Weights of a small image inpainting model: 11400 steps.
Rows from block 2, named by matrix and row number. Rows with one number belong to one channel. Each number is 128 + 24 x the weight over its row's rms, rounded and kept within 0 to 255. All counts start at 0. Numbers have three digits each. After the name is the row's rms in percent of the matrix's.
# convs0: first 3x3 conv (model.mid.0.convs.0.weight, 144x144x3x3), inputs 136-143, a 3x3 kernel for each
# convs1: second 3x3 conv (model.mid.0.convs.1.weight, 144x144x3x3, transposed), outputs 136-143, a 3x3 kernel for each
convs0.39 107:143174138125132140121148127093146147139127102117144147136126087147143110139129136179121137127125163127120126102190109129186079124117145076163111171039126105146081122124134150156132142109105130087121134073153154138100
convs1.39 110:178144127103152110141121114136097178196142086128112185088112088105105138101112143168108104111101112127125121109116143138122135146131140118136154141113124103097131136109154088131097137100163144121125134143110095130112
convs0.40 106:122100136091187151164125086100108151133074112132148178132127094116171108139084089121089113115178178113109131148126115125137100122132103077139121155118128118127118099118143140111125125117120124101112122092121149125144
convs1.40 103:150143133127109107149100196168129134156136054122133145093097055134094124182148132141124148137103107096144101126170097122155170122118141143109135133127086134127135133105105128115105121133112140145128141102086136131142
convs0.41 087:110118135148144108076117133135103123159102129129139123139116100150141089134100087159110134137117124156130158145104103127131137100120148124172115111186107142128143097096142133128108106118135091133140112094117088154126
convs1.41 079:094196219093178219113193212102085091127148113098103115158138112139128136126122128095050061082118135097102114082090129130125162142116126130109157164147099140131137162112109141104093109114143140143188133165152124178144
convs0.42 097:115136149132142165116135117119145148127113128129134156096138214130163163125122156131156144104128130091115148120141145151070130133143144156121134124148172102186173101145147171153131117112173175163106136129064184129099
convs1.42 097:091117134117159104094153129126124108087129159116126105120141192117120104089124129109097140136138139189118129158154105136143118122092132099076126116103129125120140119140153194096137159132174100119085111138095116083131
convs0.43 092:112139111140077161146177084160151120144127136144119111096150137131122143136106206097146090150126150142145128092158133136123193139143118160132177118111122096162096119148124120114143143080098130108171138154112090138117
convs1.43 097:166084089122135129113127148153133117130158115135147070081090130134144129098159158099115125079111128130129155163100123096138128127148122158103176152138141146084127148164152123135157114131124127150058108104128119133142
convs0.44 100:108144115158120114189109106127127111164129164158107115089125091119126109106110108144128162155168138133100134133101111122135124121162123138135178090131137135177158139146101150098106091149159098164152114115114117102113
convs1.44 103:141111123103119079142160155151156101156146163113120158136095177194161142120133124140133131121084118117142126085117126110139130116136153160145139109141127139118124093101087131110155111135124124122118140136127133093095
convs0.45 100:140166098137122159116134153125118153129166130143129104125106090146102150155174128101130088100119120137113120121101149108134152074127135135120135092121117134113128066156129152127176121125114180140143134151142168130127
convs1.45 105:113120141135115127135065175115149136101145147119124108179132139131146161149089155119111113112141149113142149132128089155170132189117132131152121136100128150101121137150170096140147142092099147132085134127115087148098
convs0.46 089:098112103133164147103106164131159102136136115128144115120132177132129156103119115123162118161113148107115098141121203132122117078147111155130115106169124131166175146125132068144102153128141156122087142132124140156109
convs1.46 091:175118202137144141093119123109151098132147096131114111136144107111136080143146127119143099112119098126119091146123122121132143129120132103122171093106087160089106124138093144088159141115135126137118114140122098139123
convs0.47 110:173104133142194154123108136142122114165129136156149152100135127145115117132120144148112126112146117141083067139135131124117101071120155097131119120108142149059255113150119129111147124160133113132113147184093087166118
convs1.47 111:118116107108094107166149157155108131150154072103117118142125125138101108093134073135147166140148129118129103130149124134088137123140121112088119095155163134204200141125101147162140144160145096135137114117094140170142
convs0.48 107:157153085141144117124121128086166123151147167154148105116133163144111134120099117132088142150115084128177134103138111104149164096146128136154128120116073125107171147110142105136144133116070150113131097140085105152111
convs1.48 106:128089106118108161160106118179153129154131092139136170116155134135135108137099115098107111117148121104141111134127094124114132105141112139093163106086175122120086113099125104104127114139112102148154127129171150083117
convs0.49 107:130173110126122128119118123140123121191119089096144193107126104124136126187167147110106180149092134129126114087180069111132113125138155115110126166151147127156100100166150148179120163097141129145132124133089112129127
convs1.49 105:107152145111145129103156114122156115134167133075134124164117119175123128130137134141104161118141127106143101134091134094132108122101118142155116130114128097112129132103145141147122140187127107147165144153098107144116
convs0.50 099:152131121088127115121185178146120117096148136127143134144096076126123091144091135108137141151095088091137141124140111106148132097137130088146141178112089118167120100156092111140122146113134120137111132162129197088128
convs1.50 092:123044235127073149095116162158133124135168150133130142106114139158129150172130112149096125142099112126124085109142130113145107156131124158111124127113097132121164137157105087149137104134117137167154100121143103146111
convs0.51 088:126118197133132148126106115131111142096179182137123132134134101168150130136125100140126147122129132106125126102176064144163091145122111150160090099127163116118105091107163166129127161134130130089167154113146118138134
convs1.51 093:148128118130141101114184094135149108142125177160163145136115087106113131114117110129100140116144120156149168144111130109134104132125149131164126167148099138088092136138112134158100173140136120110106116149162176149139
convs0.52 099:115181100082184110144056146103153148104146134134158089112149152116156150133118141156150142154157111097102144112118126135121173148092144152116121123086165116151126159131131134128158142143123161141123155130177162138132
convs1.52 098:145075136152091152121124147122131137099102101122090140155138095121153121105082125163186174149144144095097144133103147111136136119110134147134126116103130113134112126125176134090120144126119127159153107139139135127102
convs0.53 088:131142143159128092078142125145139170169144120107107095144120108139140113154145139113083074106098098163131113110076135128145117105104100108102146147097114164130164130150123124123139179112148127150104130078116117119103
convs1.53 094:100091151149134145139119131175120139128131150086102127118161131139138156213187182130113117120118161154166180111105118130151155130157102123149134107107139150135124112133134122125180138122094169133124118103139175181129
convs0.54 097:120113143140137096152132151106108111135118129121148152134175127137168130134099101135163132140129104104113112072181096088140128096121134108152132074112117133099148124092136156135135127117139160130168127125140078139155
convs1.54 096:096145134131181127073138154077133161120094156099106100181163130117115108178154123167155151136122128151129133139116148087119140125093138104158136104110145085117130118139083103118135130129187136087150140093150130135100
convs0.55 098:124122155116112156116128099169141126167102125138123133148072087127106145138103144122109133099118118115138110114137116129102135171099160094175106147111170135163157117131121125112185161134164135135135123156081122129092
convs1.55 098:151154174117128146133129140144095094100111113120106148135135152130105142140147117105132098119136151114124125122116122137114099097137100144136120122149167130115208147096122136162129117130115114139151140125143158164108
convs0.56 098:154112132126151123106123152114138115109096143127129111126128167135115145145093110138119149113131091140125118122163152101118132109110133100104124103119132111130183133111161129109117153116125120132112156118151130108167
convs1.56 098:147129099109127123134097142102142073136128174114138108138142158181117126087132165106132146138134110104085107120136144119145090116089148125135122169089194135130163119102150103142117142086131162122130117145153097093144
convs0.57 102:119182157180126142148107150138134128128123157113112139144162096117153102135136087168126090125110117153102154139124113105122103148104144166140111111140136124142141140121100139139099120101137119078135176122145075185100
convs1.57 097:137153152081130137126129179120164101146112118118120099109132159095121127133115122109110126152091132133134135123128117116135114139111121101142139128137154137134145150119143150138113136126129155113153108141120158150137
convs0.58 098:123164092116145122089142110120133108141164087124121147112103092122102120120110097084140071131103173090124146139123130107121090159181147108116155148102048184103113124109107159111149140112081126098168115127115105119083
convs1.58 098:104117127083142144169123136122133139127117112152130113125118067114120138115136091174117128151116144156139129138090097153123161158127183148155096162183177144116172151125088122122163139115166106153115138129127098119097
convs0.59 113:146173117132112108138072170134125111128166122145162118132124107127129193152139112091105091129133109132152161142092159119080175132131096108125111145087093145106132132136142132137133104118128102112141112118135123106104
convs1.59 108:077179117107121157151156125129111103123128170133090117145113112146141123170141101145124120139158105114143148109114118129143109151115165130087158125117112123124155103117101146138144080108155133120143139129143121156106
convs0.60 113:126191146127173151116124108162095134171094141139105156127087158171102121123141087139114073122197123117139103130132146139145118115131130078109106096134146109110138118165126099150163153122108135111118108109104069123144
convs1.60 114:133171117084140098109160111139129183111135091132101122098110114173083140112134118111146105126112135137127118159141108119177116096125146140125128097168134120122171119070164141125106152116096090091123102114147115118165
convs0.61 099:142139125126100120109165106166146097124153151142092136109122197083100174164120122134149134108126174119102096131161095131109156091109129195132133140068136160159121095167134124139165115096157136121122112169098085148098
convs1.61 101:120134144102141132136118101143116141127112118125145088139163145091138118112083143091128105096122146098109105122075134097124110146107141135121143159121153118143095132088153072149113106095087142106160091120106128126077
convs0.62 100:104101162150129107135186126140113126152129156095113120130084097149112101144117143092148103075138132130157120121131133117137126115100153154151120116085145180149140151106124118119115140112141149150109154128112142121094
convs1.62 102:156112162123120119151065197152124102090133117144111114140163140143137129123158117082142123112143133120140104120145122125125102120097124084135142140097120123100158124150116090156144114111128113089128123130118161112138
convs0.63 091:145132107169090095201148091142096112144120133123122130129180184105124160116175110147114111166138076140107142170145126133138121112150149077119131113130138130184140141148122135113145117152095163139118133147149126135122
convs1.63 099:155135100144096183143089156129081148124123177098124125112122124136146086156105132118109148147151145138128128135100150099113157121196150102105104130099125138094159126116110137147152152123110138168080106138103130128097
convs0.64 101:120153141119136143112084143160134171131103143127126162138139122127085138116093121126085106132133128131129125154161087101082106145127112116147086113114131135129082131128061144090178177064107116114104160136092140125132
convs1.64 099:107142154120141150143118137126154124100103145118118142153114143099142108105132125099101148128129096115127107112151122106156195135106145134132150111135123122130139117104090137130115114104139143128098122118123129125123
convs0.65 094:147133121104083139105110092111084133136140135094144128113113098131115117089108128119137108112120117113104131111082113069081166130107122177087159116144083145125084111077138143102110075118156106111141187111115101084139
convs1.65 095:151120128125159135122136123154096133142132122128157175154168128092148127135103099134127144153139115119085124135125110129145121120151153162164099162130151111169180134167109155157138107136138091161141108129116084130106
convs0.66 091:118132138122091131109181153111116102123135175089089170099124099103115149130162157115156159102104102135109178157150116136106103097178126110108095144102089144104134121148197158114148202179153133086126090157150096095110
convs1.66 093:096131147105136137103126141146154124059148143126110100104106108160105097152143132169145150170153142201123113130106118127141123148138125099140111130146144134179138126107130133113143143195162189106140087116116100118124
convs0.67 110:121137124092109107155092131115146112152140168104117063109077128120126146138153139141171126154174109126137106120135116150103129140140157121118072103107131108094158114146141144116083106116109103115104135139126143090094
convs1.67 107:107120160115147110152115138133105173093132131162102124144119102091160144103096144125119126106116096150112116105159151105126108147141129134112163126097200130099049151096068150112092113101152137136161118092118105118171
convs0.68 102:101156135152165082138083134126112083146112151117123122119076089087097135110135107124159104120152102123109099178148076145154099131118112126099088130128080160099170099140152100122123156126130142108167167126169161158128
convs1.68 105:133109113119090081097161187117113101080123140101141104142080124130114103135095163110177107167108142146105113118125130123150093150121095123133135130087110168123103105120167132094148136072149127075118124135112146145081
convs0.69 082:144137091105179063118094173133144136125153135107144108121102129163093119158141105100142103122105119139107151141103093144105116131125124132098100115163098116158121111114124133120155105131165090163124149079142109134095
convs1.69 086:050138212080097247155092124101114118107111135108088106132062127115159180144119113098114096110108149170097103130095105110104127141116135125125147108098109100147091133103109124114148131146133096121168065133131121104122
convs0.70 096:151100126116120098149119137127117128122107136153099143128081118106125077084138095120131126122130100132151069120141121125123147117166134101132112158144150150101175132163111157037151159081097156117105123103139110138124
convs1.70 098:106164142128142185135196111158127135127157111123116123125130109147108155109112100111105118120099106096093176125119161117133146138164135132140126120151150131146128124118127151111145134100200137145142175092092113130102
convs0.71 105:117148138126160143112146076098108115156126149113087155137141147140101124073166196084099063111167104107106110134164156140105148088140117152119135169120165152146125114154129130148097115113142150126128142093120129142118
convs1.71 105:129165083128137106111082116130129101115095129134159119143127153169151149119141129130097131150087136151139159139115164128135131153120149152124131140139157105139121114127140122111114112115140124142099126167127108119119
convs0.72 083:119158152095189146145000125128102119090117137141102120091160136108127129130124099130082090167119096150096140121134141113134107119122139143165094111134154159148146110103161096095120112143120108107119120094118118131152
convs1.72 082:136250161172139053127075248135142148137116125124141151128134131118113147123127137096120137119095116124131130112116157118149118132105100132114103134120153154131125144125097169114140134114139121150131144174090110091139
convs0.73 105:134180074103169085103147255139115129122135122124126125136132073137142096130143095124119134093153087138150130123145119133111132106124139117116105124095123125177125094164126130122115119140121129187120171134150114151089
convs1.73 105:019015255057070221169078136152120132128140138122113141102140138136144152142121151119139114109126108135109098112131100116137092109138123121117153139151144132119150126128133138130102136106129092141175111176146131117140
convs0.74 110:119164125152113138131099128105120107124113138141142141145103132127139146140160129133153115143122127153082130116127110110121138100165112139141123111092145127144127163110156123156119080120155099158112116108162097135156
convs1.74 106:130162136114141074160118136125150099131108133149122075108141135126119108117145094123137127096110136125066109122113135110124124128132150139131112122136135062125125135101133135121116136145092113149154116166134116101115
convs0.75 113:116088150141170076083144176116145122148125124128127161141137124126106093131142143133108096128148159122099142149115133130149114148104063108109144128144075171093157148112130155145145135096110132133126121128112118139109
convs1.75 113:137142144135126119139087108134123118111127112138121102137122115109146122150137160143104159147102105117130131168101105116092104139104147128127097153096154119158125127167138130064138155117136129136131129133158118069089
convs0.76 117:121149138171156104173062108134141102112128113128133139107168152168159140154126120132121141128134129128083143129131112114146104179141157171097111136121111176150144127110110135118158137111158166139121092163146134100133
convs1.76 111:104128145128112095202131121144159134108112157092133134165098084099090151163137163121116128140101131097100154134115113138105111103175136085120145110131163159159106126149108135143132104162137121128123129149146155119121
convs0.77 099:168083172159129137110160021093099166145114138132147138154097183120134099130131143112157120085123128150132131116080149135126104133110142056136072126155135129105105164111105147152122122121120075171092114152098094164176
convs1.77 099:162127029122117072130137085148118082138140126127166150145178144195151125123125096085119112150116114099149139137094123159117151132138113150141128115102138166123085129123134144099135128136115148126126128118127150084160
convs0.78 106:123147082132190153094069145129096148107105150131114146125130161128117100167129121142104109135142120071110159104107116118126138115117143107135106132130086151127126116119137151154125127094124102122143141133093133087110
convs1.78 106:116147127080103117151106160114148161130126145125136142169150147139165126124128168110151155148141113106122127115151126121100151130115117120157128126114125141107090145115130157142134144119160113136117114104113094136138
convs0.79 117:137136153100086126121133137138168153117132123127138122131128101119118117137143161142113112151188121117140124119128086131119137116161131144144102099156146129067092120113119157165101132113113107123120136118146132156111
convs1.79 106:138093090131132138137109142094112126166123123105163144064094131138150141153114095111115126098093103137081091130154124122163112144115130095129117137114137121122101073139095135077092127146151110122109105137118119099136
convs0.80 101:147139117112068147178176093112117142122104152129138100147128141094153143118097115116116065097144081160151090119115107117078166096116110137134154139099143123112095122148126092112114078119150125116081120156152111081138
convs1.80 099:135110089163138162119089190126162115091159141090141163184133144125135111086119112130128149155177151155123116154121155145138109138126121148121109154149129134105180123112108149141100152117098109127135164107144105153101