python train.py --model="image inpainting model" --dataset="aerial photos of the United States (SatlasPretrain)" --train_examples=101725 --image_size=40 --crop_scale_min=0.5 --horizontal_flip=true --task="inpainting" --loss="l1" --arch="unet" --norm="batchnorm" --activation="silu" --padding_mode="replicate" --widths=[48, 96, 144] --blocks_per_level=1 --block="basic" --attention=false --upsampling="transposed_conv" --init="xavier_uniform" --residual_init="none" --optimizer="soap" --beta2=0.999 --lr=0.0018 --beta1=0.95 --shampoo_beta=0.95 --eps=1e-08 --precondition_frequency=20 --max_precond_dim=512 --merge_dims=true --one_sided=false --adamw_lr_other_params=0.0017 --grad_clip=1.0 --steps=11400 --batch_size=128 --epochs=14.3 --lr_schedule="cosine" --final_lr_fraction=0.1 --warmup_steps=220 --weight_decay=0.1 --adamw_weight_decay_other_params=0.01
Rows from block 2, named by matrix and row number. Rows with one number belong to one channel. Each number is 128 + 24 x the weight over its row's rms, rounded and kept within 0 to 255. All counts start at 0. After the name is the row's rms in percent of the matrix's.
# convs0: first 3x3 conv (model.mid.0.convs.0.weight, 144x144x3x3), inputs 40-47, a 3x3 kernel for each
# convs1: second 3x3 conv (model.mid.0.convs.1.weight, 144x144x3x3, transposed), outputs 40-47, a 3x3 kernel for each
convs0.113 100 [ 95 125  95 147 131  93 125 124 108 130 110 126 140 152 122 164 138 120 164 132  96 169 144  98 115 106  98  97 117 150 151 147 132 117 191 158 114 154 112 120 119 105 101 134 181 111 158 178 115 120 153 130 123 154 109 146 139 122 138 184 120 118 142 125  98 120 144 115  82 133 159 143]
convs1.113 102 [122 115 128 149 151 116 128 127 156 139 108  61 119 133 133 155 148 182 138 154 136 128 103  87 124 142 134  97 146 136 117 116  91 163 137 118 189 125 116  96 154 120 116 111 151 129 133 105 130 121 115 126 124  72 152 108  75 154 139 128 126 121  98 102  98 137 166 112 118 143 176 100]
convs0.114 093 [100 144 142 163 137 137 122  94 125  83 168 140 111 184  91 106  72 127 118 129 112 131 144 133 139 160 101  92 152 122 141 138 154  64 102  97  98 160  97 144 141 107  49 139  95 122 108 112 148 148 143 100 136 159 133 116 114 134 140 106 162 154 136 164 144  96 146 114 117 102 153 129]
convs1.114 098 [175 138 120 122 145 122 137 105 106 113 134 116 122 101  94  70 106 126 150 107 137 133 103 136 136  89 119 131 128 132 117 106 124 104  98  92 109 114 169 138 118 161 117 171 129 156 182 156 155 160 143 134 174 164 185 149 157 208 159 112 167 141 131 165 122 106 162 148 106 124 125  97]
convs0.115 099 [181 111  91 153 108 140 161 126 108 177 137 110  95  56 200  86 111 116 103 105 115 140 123 108 117 149 149 125 161 112 137 106 138 117 127 124 142 107 101 154 172 148 211  85 177 138 125 113 118 130 132 156 123 127 121 120 133 147 145 147 176 175 167 138 134 130 106 106 177  85 114 119]
convs1.115 101 [123 135 126  99 110 105 108 152 152 114  99 123 145  84 121  58 153 111  94 122 117 141 119 158 126 141 119 130 137 143 121 121 140 147 141 108 132 108 115 158 139 138 177 124 147 125 104  98 134 110 154 115 117 126 146  64 124  79 108 114 130  87 148 147 136 118 107 132 133 112 127 121]
convs0.116 097 [150 124  93 120 134 148 137 107 130 156 117 103 139 130 108 157  85 126 143 104 142 102 130 114 127 106 109 108 125 121 115 124 101 100 142 121 135 154 112 112 145 119 137 122 110 182 117 122 137 125 137 139 114 140 154 125 130 131 137 127 140 135 109 136  78 142 136 111 116 111  93 127]
convs1.116 102 [107 124 170 134  97 116 143  93 115 149 140 125 121 135 134 171 144 118 129 154 106 156 107 162 132 131 131 118  52 104 147 140 132 187 116 110 117 117 163 141  97 146 123 117 150 109 143 167 120 172 110 132 141 118 135 118 171 105 132 119 112  88 142 126 148 127  92 144 166 148 159 156]
convs0.117 111 [ 99 134 114 189  89  94 114 150  84 124 106  93  99 118 209 155 125 117 124 146 116 157 141 145  94 122 148 143 118 131 114 131 150 119 118 128 103 110 118 131 139 144 153 119  74 108 119 151  87 157 156 153 119 126 119 140 168 142 105 133 131 141 113 135 151  99 115 114 133 174 112 152]
convs1.117 108 [156 117  69 141 143  70 123 165 119 108 131 110 129 122 122 139 151 114 143 151 102 139 159 106 102 121 114 109 144 106 120 116 105 118 100 118 123 140 155 142 130 111 130 100 134 163 164 117 124  99 146 178 179 140 131 134 104 104 140 108 124 124 162 109 125  87 128 135  85 114 133 164]
convs0.118 095 [131 125 167 121 114 115 184  96 130 123  82 120 145 175 103 124 103 112 131 144 130 148 159 126 136 128 106 118 125 131  87 108 114 113 153 148  91 131 122 150  72  99  76 119 133 122 109 102 118 117 132 139 116 122 122 133 141 161 123 100 124 149 117 125  99 124 177 126 117 126 123 122]
convs1.118 101 [132 125 103 161 138 115 107 143 172 134 129 104 119 110  86  88 111 106 126 127 119 120 117 132 118  87 117 109 110 111 112 162 173 124 126 121 140 128 136 154 151 121 178 102 108 100 126 126 119 140 139 111 117 161 150 134  92 153 151 107 119 115 125 177 131 104  87 139 146 124 157 115]
convs0.119 097 [156 171  51 129 160 146 110  97 134 154 137 109 142 116 130 130 110  78 124 143 138 155 119 118  93 157 117 116 106 159 102 139 134  98 142 133 117 129 158 113 130 110 133 153 145 102 136 169 131 161 151 137 119 199  82 125  80 138 117 103  79 132  82 168 136 131 104 116 120 138 153 103]
convs1.119 097 [139 119  94 125  93 140  94 155 133 109 158 151 121 163  87 121 138 114 111 130 104 148 140  87 160 124 132 100 121 114 133 116 101 102 118 117 128 130 107 164 128 125 148 166 148 117 169 103 137 133 124 139  57 116 127 163 117 125 152 145 114  84 142  89 104 139 134 107 100 142  74 118]
convs0.120 104 [134 127 137 142 128 139 167 151 112  87 105 162 117 227  36 107 106 150 156 150 119 122  97 122 121 147  95 131 122 159  87 139 136 126 150 132 130 173 120 184 104 138 151 137 122  82 110  95 138  77 132 164 105  98 177  93 163 134 165 130 140 146 134 162 132 134 113 147 113 113 136 145]
convs1.120 111 [121 118 139 133 125 133 157 102 125 100 133  64 106  97 131 160  64 162 125 157 142 128 128 115 141 101 130 157 114 121 109 166  94  93 105 150 153 129 122 146 130 122 151 100 145  97 120 143 119 148  92 149 100  95 119 131 146 118 107 111 141 147  92 122 112 116 135 133 136 125 151 122]
convs0.121 092 [117 105 136 163 109  80 121 150 140 124 150 103 118 134  77 145 108 164 102 142 105 131 121 129 186 158 126 137 152 111 159 134 122 176 110 143 141 113 102  91 145 123  84 158 154 139  90  93 112 133  92  88 119 104 165 160 124 146 186  71 125 123 123 179 122 132 104 116 111 177 163 108]
convs1.121 094 [118 126 118 189 111 153 178 147 146 129 124 136 175 129 121 160  75 140 106 135  83 129 107 141 165 145 146  64  96 100 126 156 109 183 131 126  99 132 150 117 121 146 114  66 115 113 105 145 122 113 129 137 111  97 124 116  87 136  93 161 133  75 115 112  93 137  90 151  86 117 156 113]
convs0.122 095 [ 83 155  86 131 128 125 145 140 136 138 133 118  83  77 131 121 120 115  94  98 166 123 100 127 158 142 113 114 122 123 133 157 122 118 129 153 159 135 125 126 143  84 106  99 142 151  99 117 145 110 110 114 114 172 125 140 143 108 136 149 126 128  83 150 120 127 132 156 123 119 131 124]
convs1.122 093 [111 148 131 130 138 120 133 187 136 143 136 128 152 150 147 112 107 112 124 106  73  87 141 153 139 135 146 131 115  71 122 108 142 148 135 138 162 140  95 203 176 139 126 134 136 147 131 159 116 102 121 104 127  97 151 168 104  79 136 100 132 124 127  98 133 110 127 129 133 127 167  94]
convs0.123 095 [144 146 119 149 134 136 117 143 127 139 147 102 126 122 147 144 189 131 110 136  99  87 129 142  95 156  92 154 115 114 100 133 117 130 113 111 151 101 165 130 180 102 169 107 161 130 162 166 118 109 131 158 112 162 136 118  88 200 119 144 141 143 113 108 120 118 124 144 140 174 139 115]
convs1.123 098 [110 111 153 111 149 129 104  90 154 143 113 133 120 156 110 111 126 114 114  93 134  79 115 116 115 126  77 120 133 128 108 121 128 124 143 100  98 132 161 132 102 101 183  96 144  94 145 102 159 141  97 110 136 102 146 113 142 171 129 120 138 141 109 130 116 139  82 149 111 117 121 176]
convs0.124 100 [107 140 115 122 140 119 189  51  92 126 144 113 104 150 125 110 100 174 137 119 138 153 124 153 130 167 121 142 145 110 159 144 155 130 159 135 163 110 100 139 114 151 126 117 155 127  97 122 119 135 138 112 110 141 175 181  89 166 105 143 177 164 137 120 142 111  91 157 132 147 104 111]
convs1.124 100 [134 140 121 129 128 138 139  66 141 135 108 144 169 160 101 107 132 151 110 133 113 126 161 136  62  67 145 105 105 124 150 175 144 118 121 130 132 135 137  92 142 140 131 109 123 101 120 123  98 107 140 146 105 124  97  94 154 120 121 111 116 110  79 136 120 122 108 127 138  36  86 155]
convs0.125 098 [152 131 122 120 122 119 104 141 140 112 124 124 117 124 108 119 112 151  67 103 209 107  92 184 136 116  72 128 124 126 121 128  98 141 125 143 159  97 166 165 113 124 121 168 137 123 114 147 107 109 153 103 111 179 129  91 125 117 100 133 139 118  87  85 106 133 117 103 126 139 112 108]
convs1.125 091 [134 138 105 131 115 153 164 126 133  97 150 137 128  94 151 122 141 122 110 109 177  99 122 125 101 140 122 107 124 150 143 123 127 123 114 115 128 142 157  95 138 151 137 150 138 127 255 186 183 233 182 153 225 118 150 255   0 203 255  61 142 169 137 153 129  99 135 135 136 108 132 154]
convs0.126 098 [123 170 103 133 147 140 136 110 114  96 106 123 113 237  95 149  89 120 113 136 119 115 143 133 122 152 100 152 125 180 115 133  92  74  96 127 136  99 136 174 135 100 125 137 137 145 104 106  96 108 135 108 129  99  71 151 118 116 125 138 151 135 157 113 137 112 116 150 161 134 124  95]
convs1.126 100 [121  89 123 161 142 148 120 132 130 113 151 103 111 120 109 110  83 129 147 110 136 146 149 113  75  82 108 145 136 124 106 169 152  59  88 148 150 128 122  87 191 110 163 131 146 123 120 155 102 128 114 146 137  88 119 123 128 131 113 122 115 121 122 125 139 162  93 111 109 110  65  97]
convs0.127 092 [155 111 133 158 129 110 171 108 128 148 135 133 145 129 109 107  63 135 116 127 126 159 131 130 153 135 144 121  81 127 127 171 125  89 129 120 102 157 154 134 143 117  97 147 110 111  89 142 139 182  97 157 149 100 140 100 126 135 130 153 137 161 114 144 146 136 134 153 145 157 153 109]
convs1.127 096 [158 134 157 195 133 150 145 163 149  98 129 110 120 125 106 110 156  67 122 128 102 129 129 139 115 142 156  88 151 131 127 123  90 104 142  97 139 120 151  99 108 124 109 162 167 121 127  84 124  93  91 110 135 146 130 130 101 113 102  98 115 152 131 146 132 112 143 114 179  95  77 116]
convs0.128 102 [141 135 183  97 106 134 145 121 152 133 101 149 118 103 157  74 142 182 149 116 137  94 178 130 117 176 152 163  92 125 159 133 135 111 153 182 128 128 187 111 117 155 110 133 160 137 126 111 132 110 137 100 133 135 134 147 145 151 136 124 101 145 103 101 154 118 122  85 134 125 122  83]
convs1.128 104 [167 140 177 134  69 109 157 137 121  86 140 134 156  88 110 158 130 126  79  95 135 113 161 152 109 130 165 117 154 127 131 112 146 115 148 173 105 139  89 128 125 106 149 140 114  94 151 214 122 121 185 112 115 103 125 200 182 117 109 205 148 101  47 128 141 203 109 175 121 147 146 116]
convs0.129 100 [127 123 112 116  82 142 137 143 134 158 168 110 102  82 179  65 170 149 116 119 132 142  93 145 141 106 143  90 101 134 137  61 136 182  68  77 140 110 165  64 174 165 123 151  98 150 136 130 132 156 132  52 125 145 116 136 156 132 107 121 115 104  89  97 116 147  88 123 132 159 160 115]
convs1.129 099 [110  79 138 132 136  96  92 127 102 120 122 166 141 125 129 108  92 131 156 118 143 132 109 103 128 115 111 129 122 121 106 163 131 114 115 147 111 147 132 161 115 153 136 115 125 141 169 169 141 117 153 121 118 140 115 162 154 132 154 172 167 149 139 136  83 119  94 150 106 188 205 165]
convs0.130 100 [145  99 135 145 144 117 173 152 138 138 135 108 109 117 139 116 157  85 145 130 140 120 104  82 122  91 105 151 131 124 160 159 161 116 105 143  91 104 131 180 150 153 121 136  93 132  84  97 115 129 134 120 122 143 119 106 104 155 134 128 161  91 122 131 132 118 132 111 157 140  99  82]
convs1.130 103 [109 145 167 164 113 123 149 113 115 126 152 137 101 151 143 119 106  82 156 131  92  92 136 126 148 106 110 136 124 140 139 138  98 132 131 121  99 132 110 129 141 100  77 113 124 125 143 147 110 129 138 125 159 145 110 155  97  94 121 107 120 148 138 117 111 124 113 123 134 100 125 132]
convs0.131 112 [163 119 111  89  92 133 173 185  94 125 107 118  78 134 183 156 130 107 154 130 101 114 154 109 131 140 127 133 145 142 111 107  76  86 117  97 154 122 124 143 110  88 167 139 156 163 105 118 119 150 119 149 122 150 129 142  92 106 141 131 116 138 119  89 156 144 136 129 148 136 162  84]
convs1.131 109 [106 122 149 147 141 121  73 154 156  86 105 130  67 183 108 168 120 143 129 127 111  99 127  97 134 101  99 140 129 122 138 141 113 141  95 111 120 159  94 126 119 115 163 156 134 121 121 102 121  98 136 108 106 102 114 130  96 116 129 110 119  66 151 135  89 118  78 156 149 130 141 169]
convs0.132 092 [145 125 104 107 132 145 156 105 163 130 129 158 127 156 137 146 125 151 121 129 102 119 125  74 136 134 142 132 153 120 130 132 144 112 161 153 115 136  88 111 122 117  84 136 127 130 110 111 120 135 130 126 122 112 132 115  98 116 144 113  93 142 105 106 152 108 135 140 147  88 137 172]
convs1.132 099 [105  93 145 105 109 127 105 110 129 138 163 172 135 102 113 122 133 111 103 177 146 160 129 150 121 122 125 157 146 147  92 147 133 126 126 118 149 117 111 132  89 119 124 179 129 104 169 167 155 140 166 125 143 146 135 167 178 137 153 164 153 151 116 137 169 153  85 112  83 127 159 149]
convs0.133 105 [ 86 144  77 120 129 137 154  90 135 133 147 123 169 116 137 145 113 166 120 117 148 131  97  98 104 152 154 121 152 117 128 146 108 129 140 121 132 107  92 156 107 150  85 158 153 147  82 146 124 150 162 119  96 116 114 125 168 138 135 113 138 137 114 149 100 137 126 101 132 138 147 127]
convs1.133 106 [ 96  99  94 132 126 118 155 161 139 154 180  92 166  53 178 147 171 115 116 206 190 140 118 107 116 110 124 155 141  97 125 145 150 128 115 121 117 100 124 123 117 164 112 147 125 115 146 128  90 141 103 136 155 119 105 149 112 124 134 135 141 158 108  96 130 108  88 179 135  97 110 108]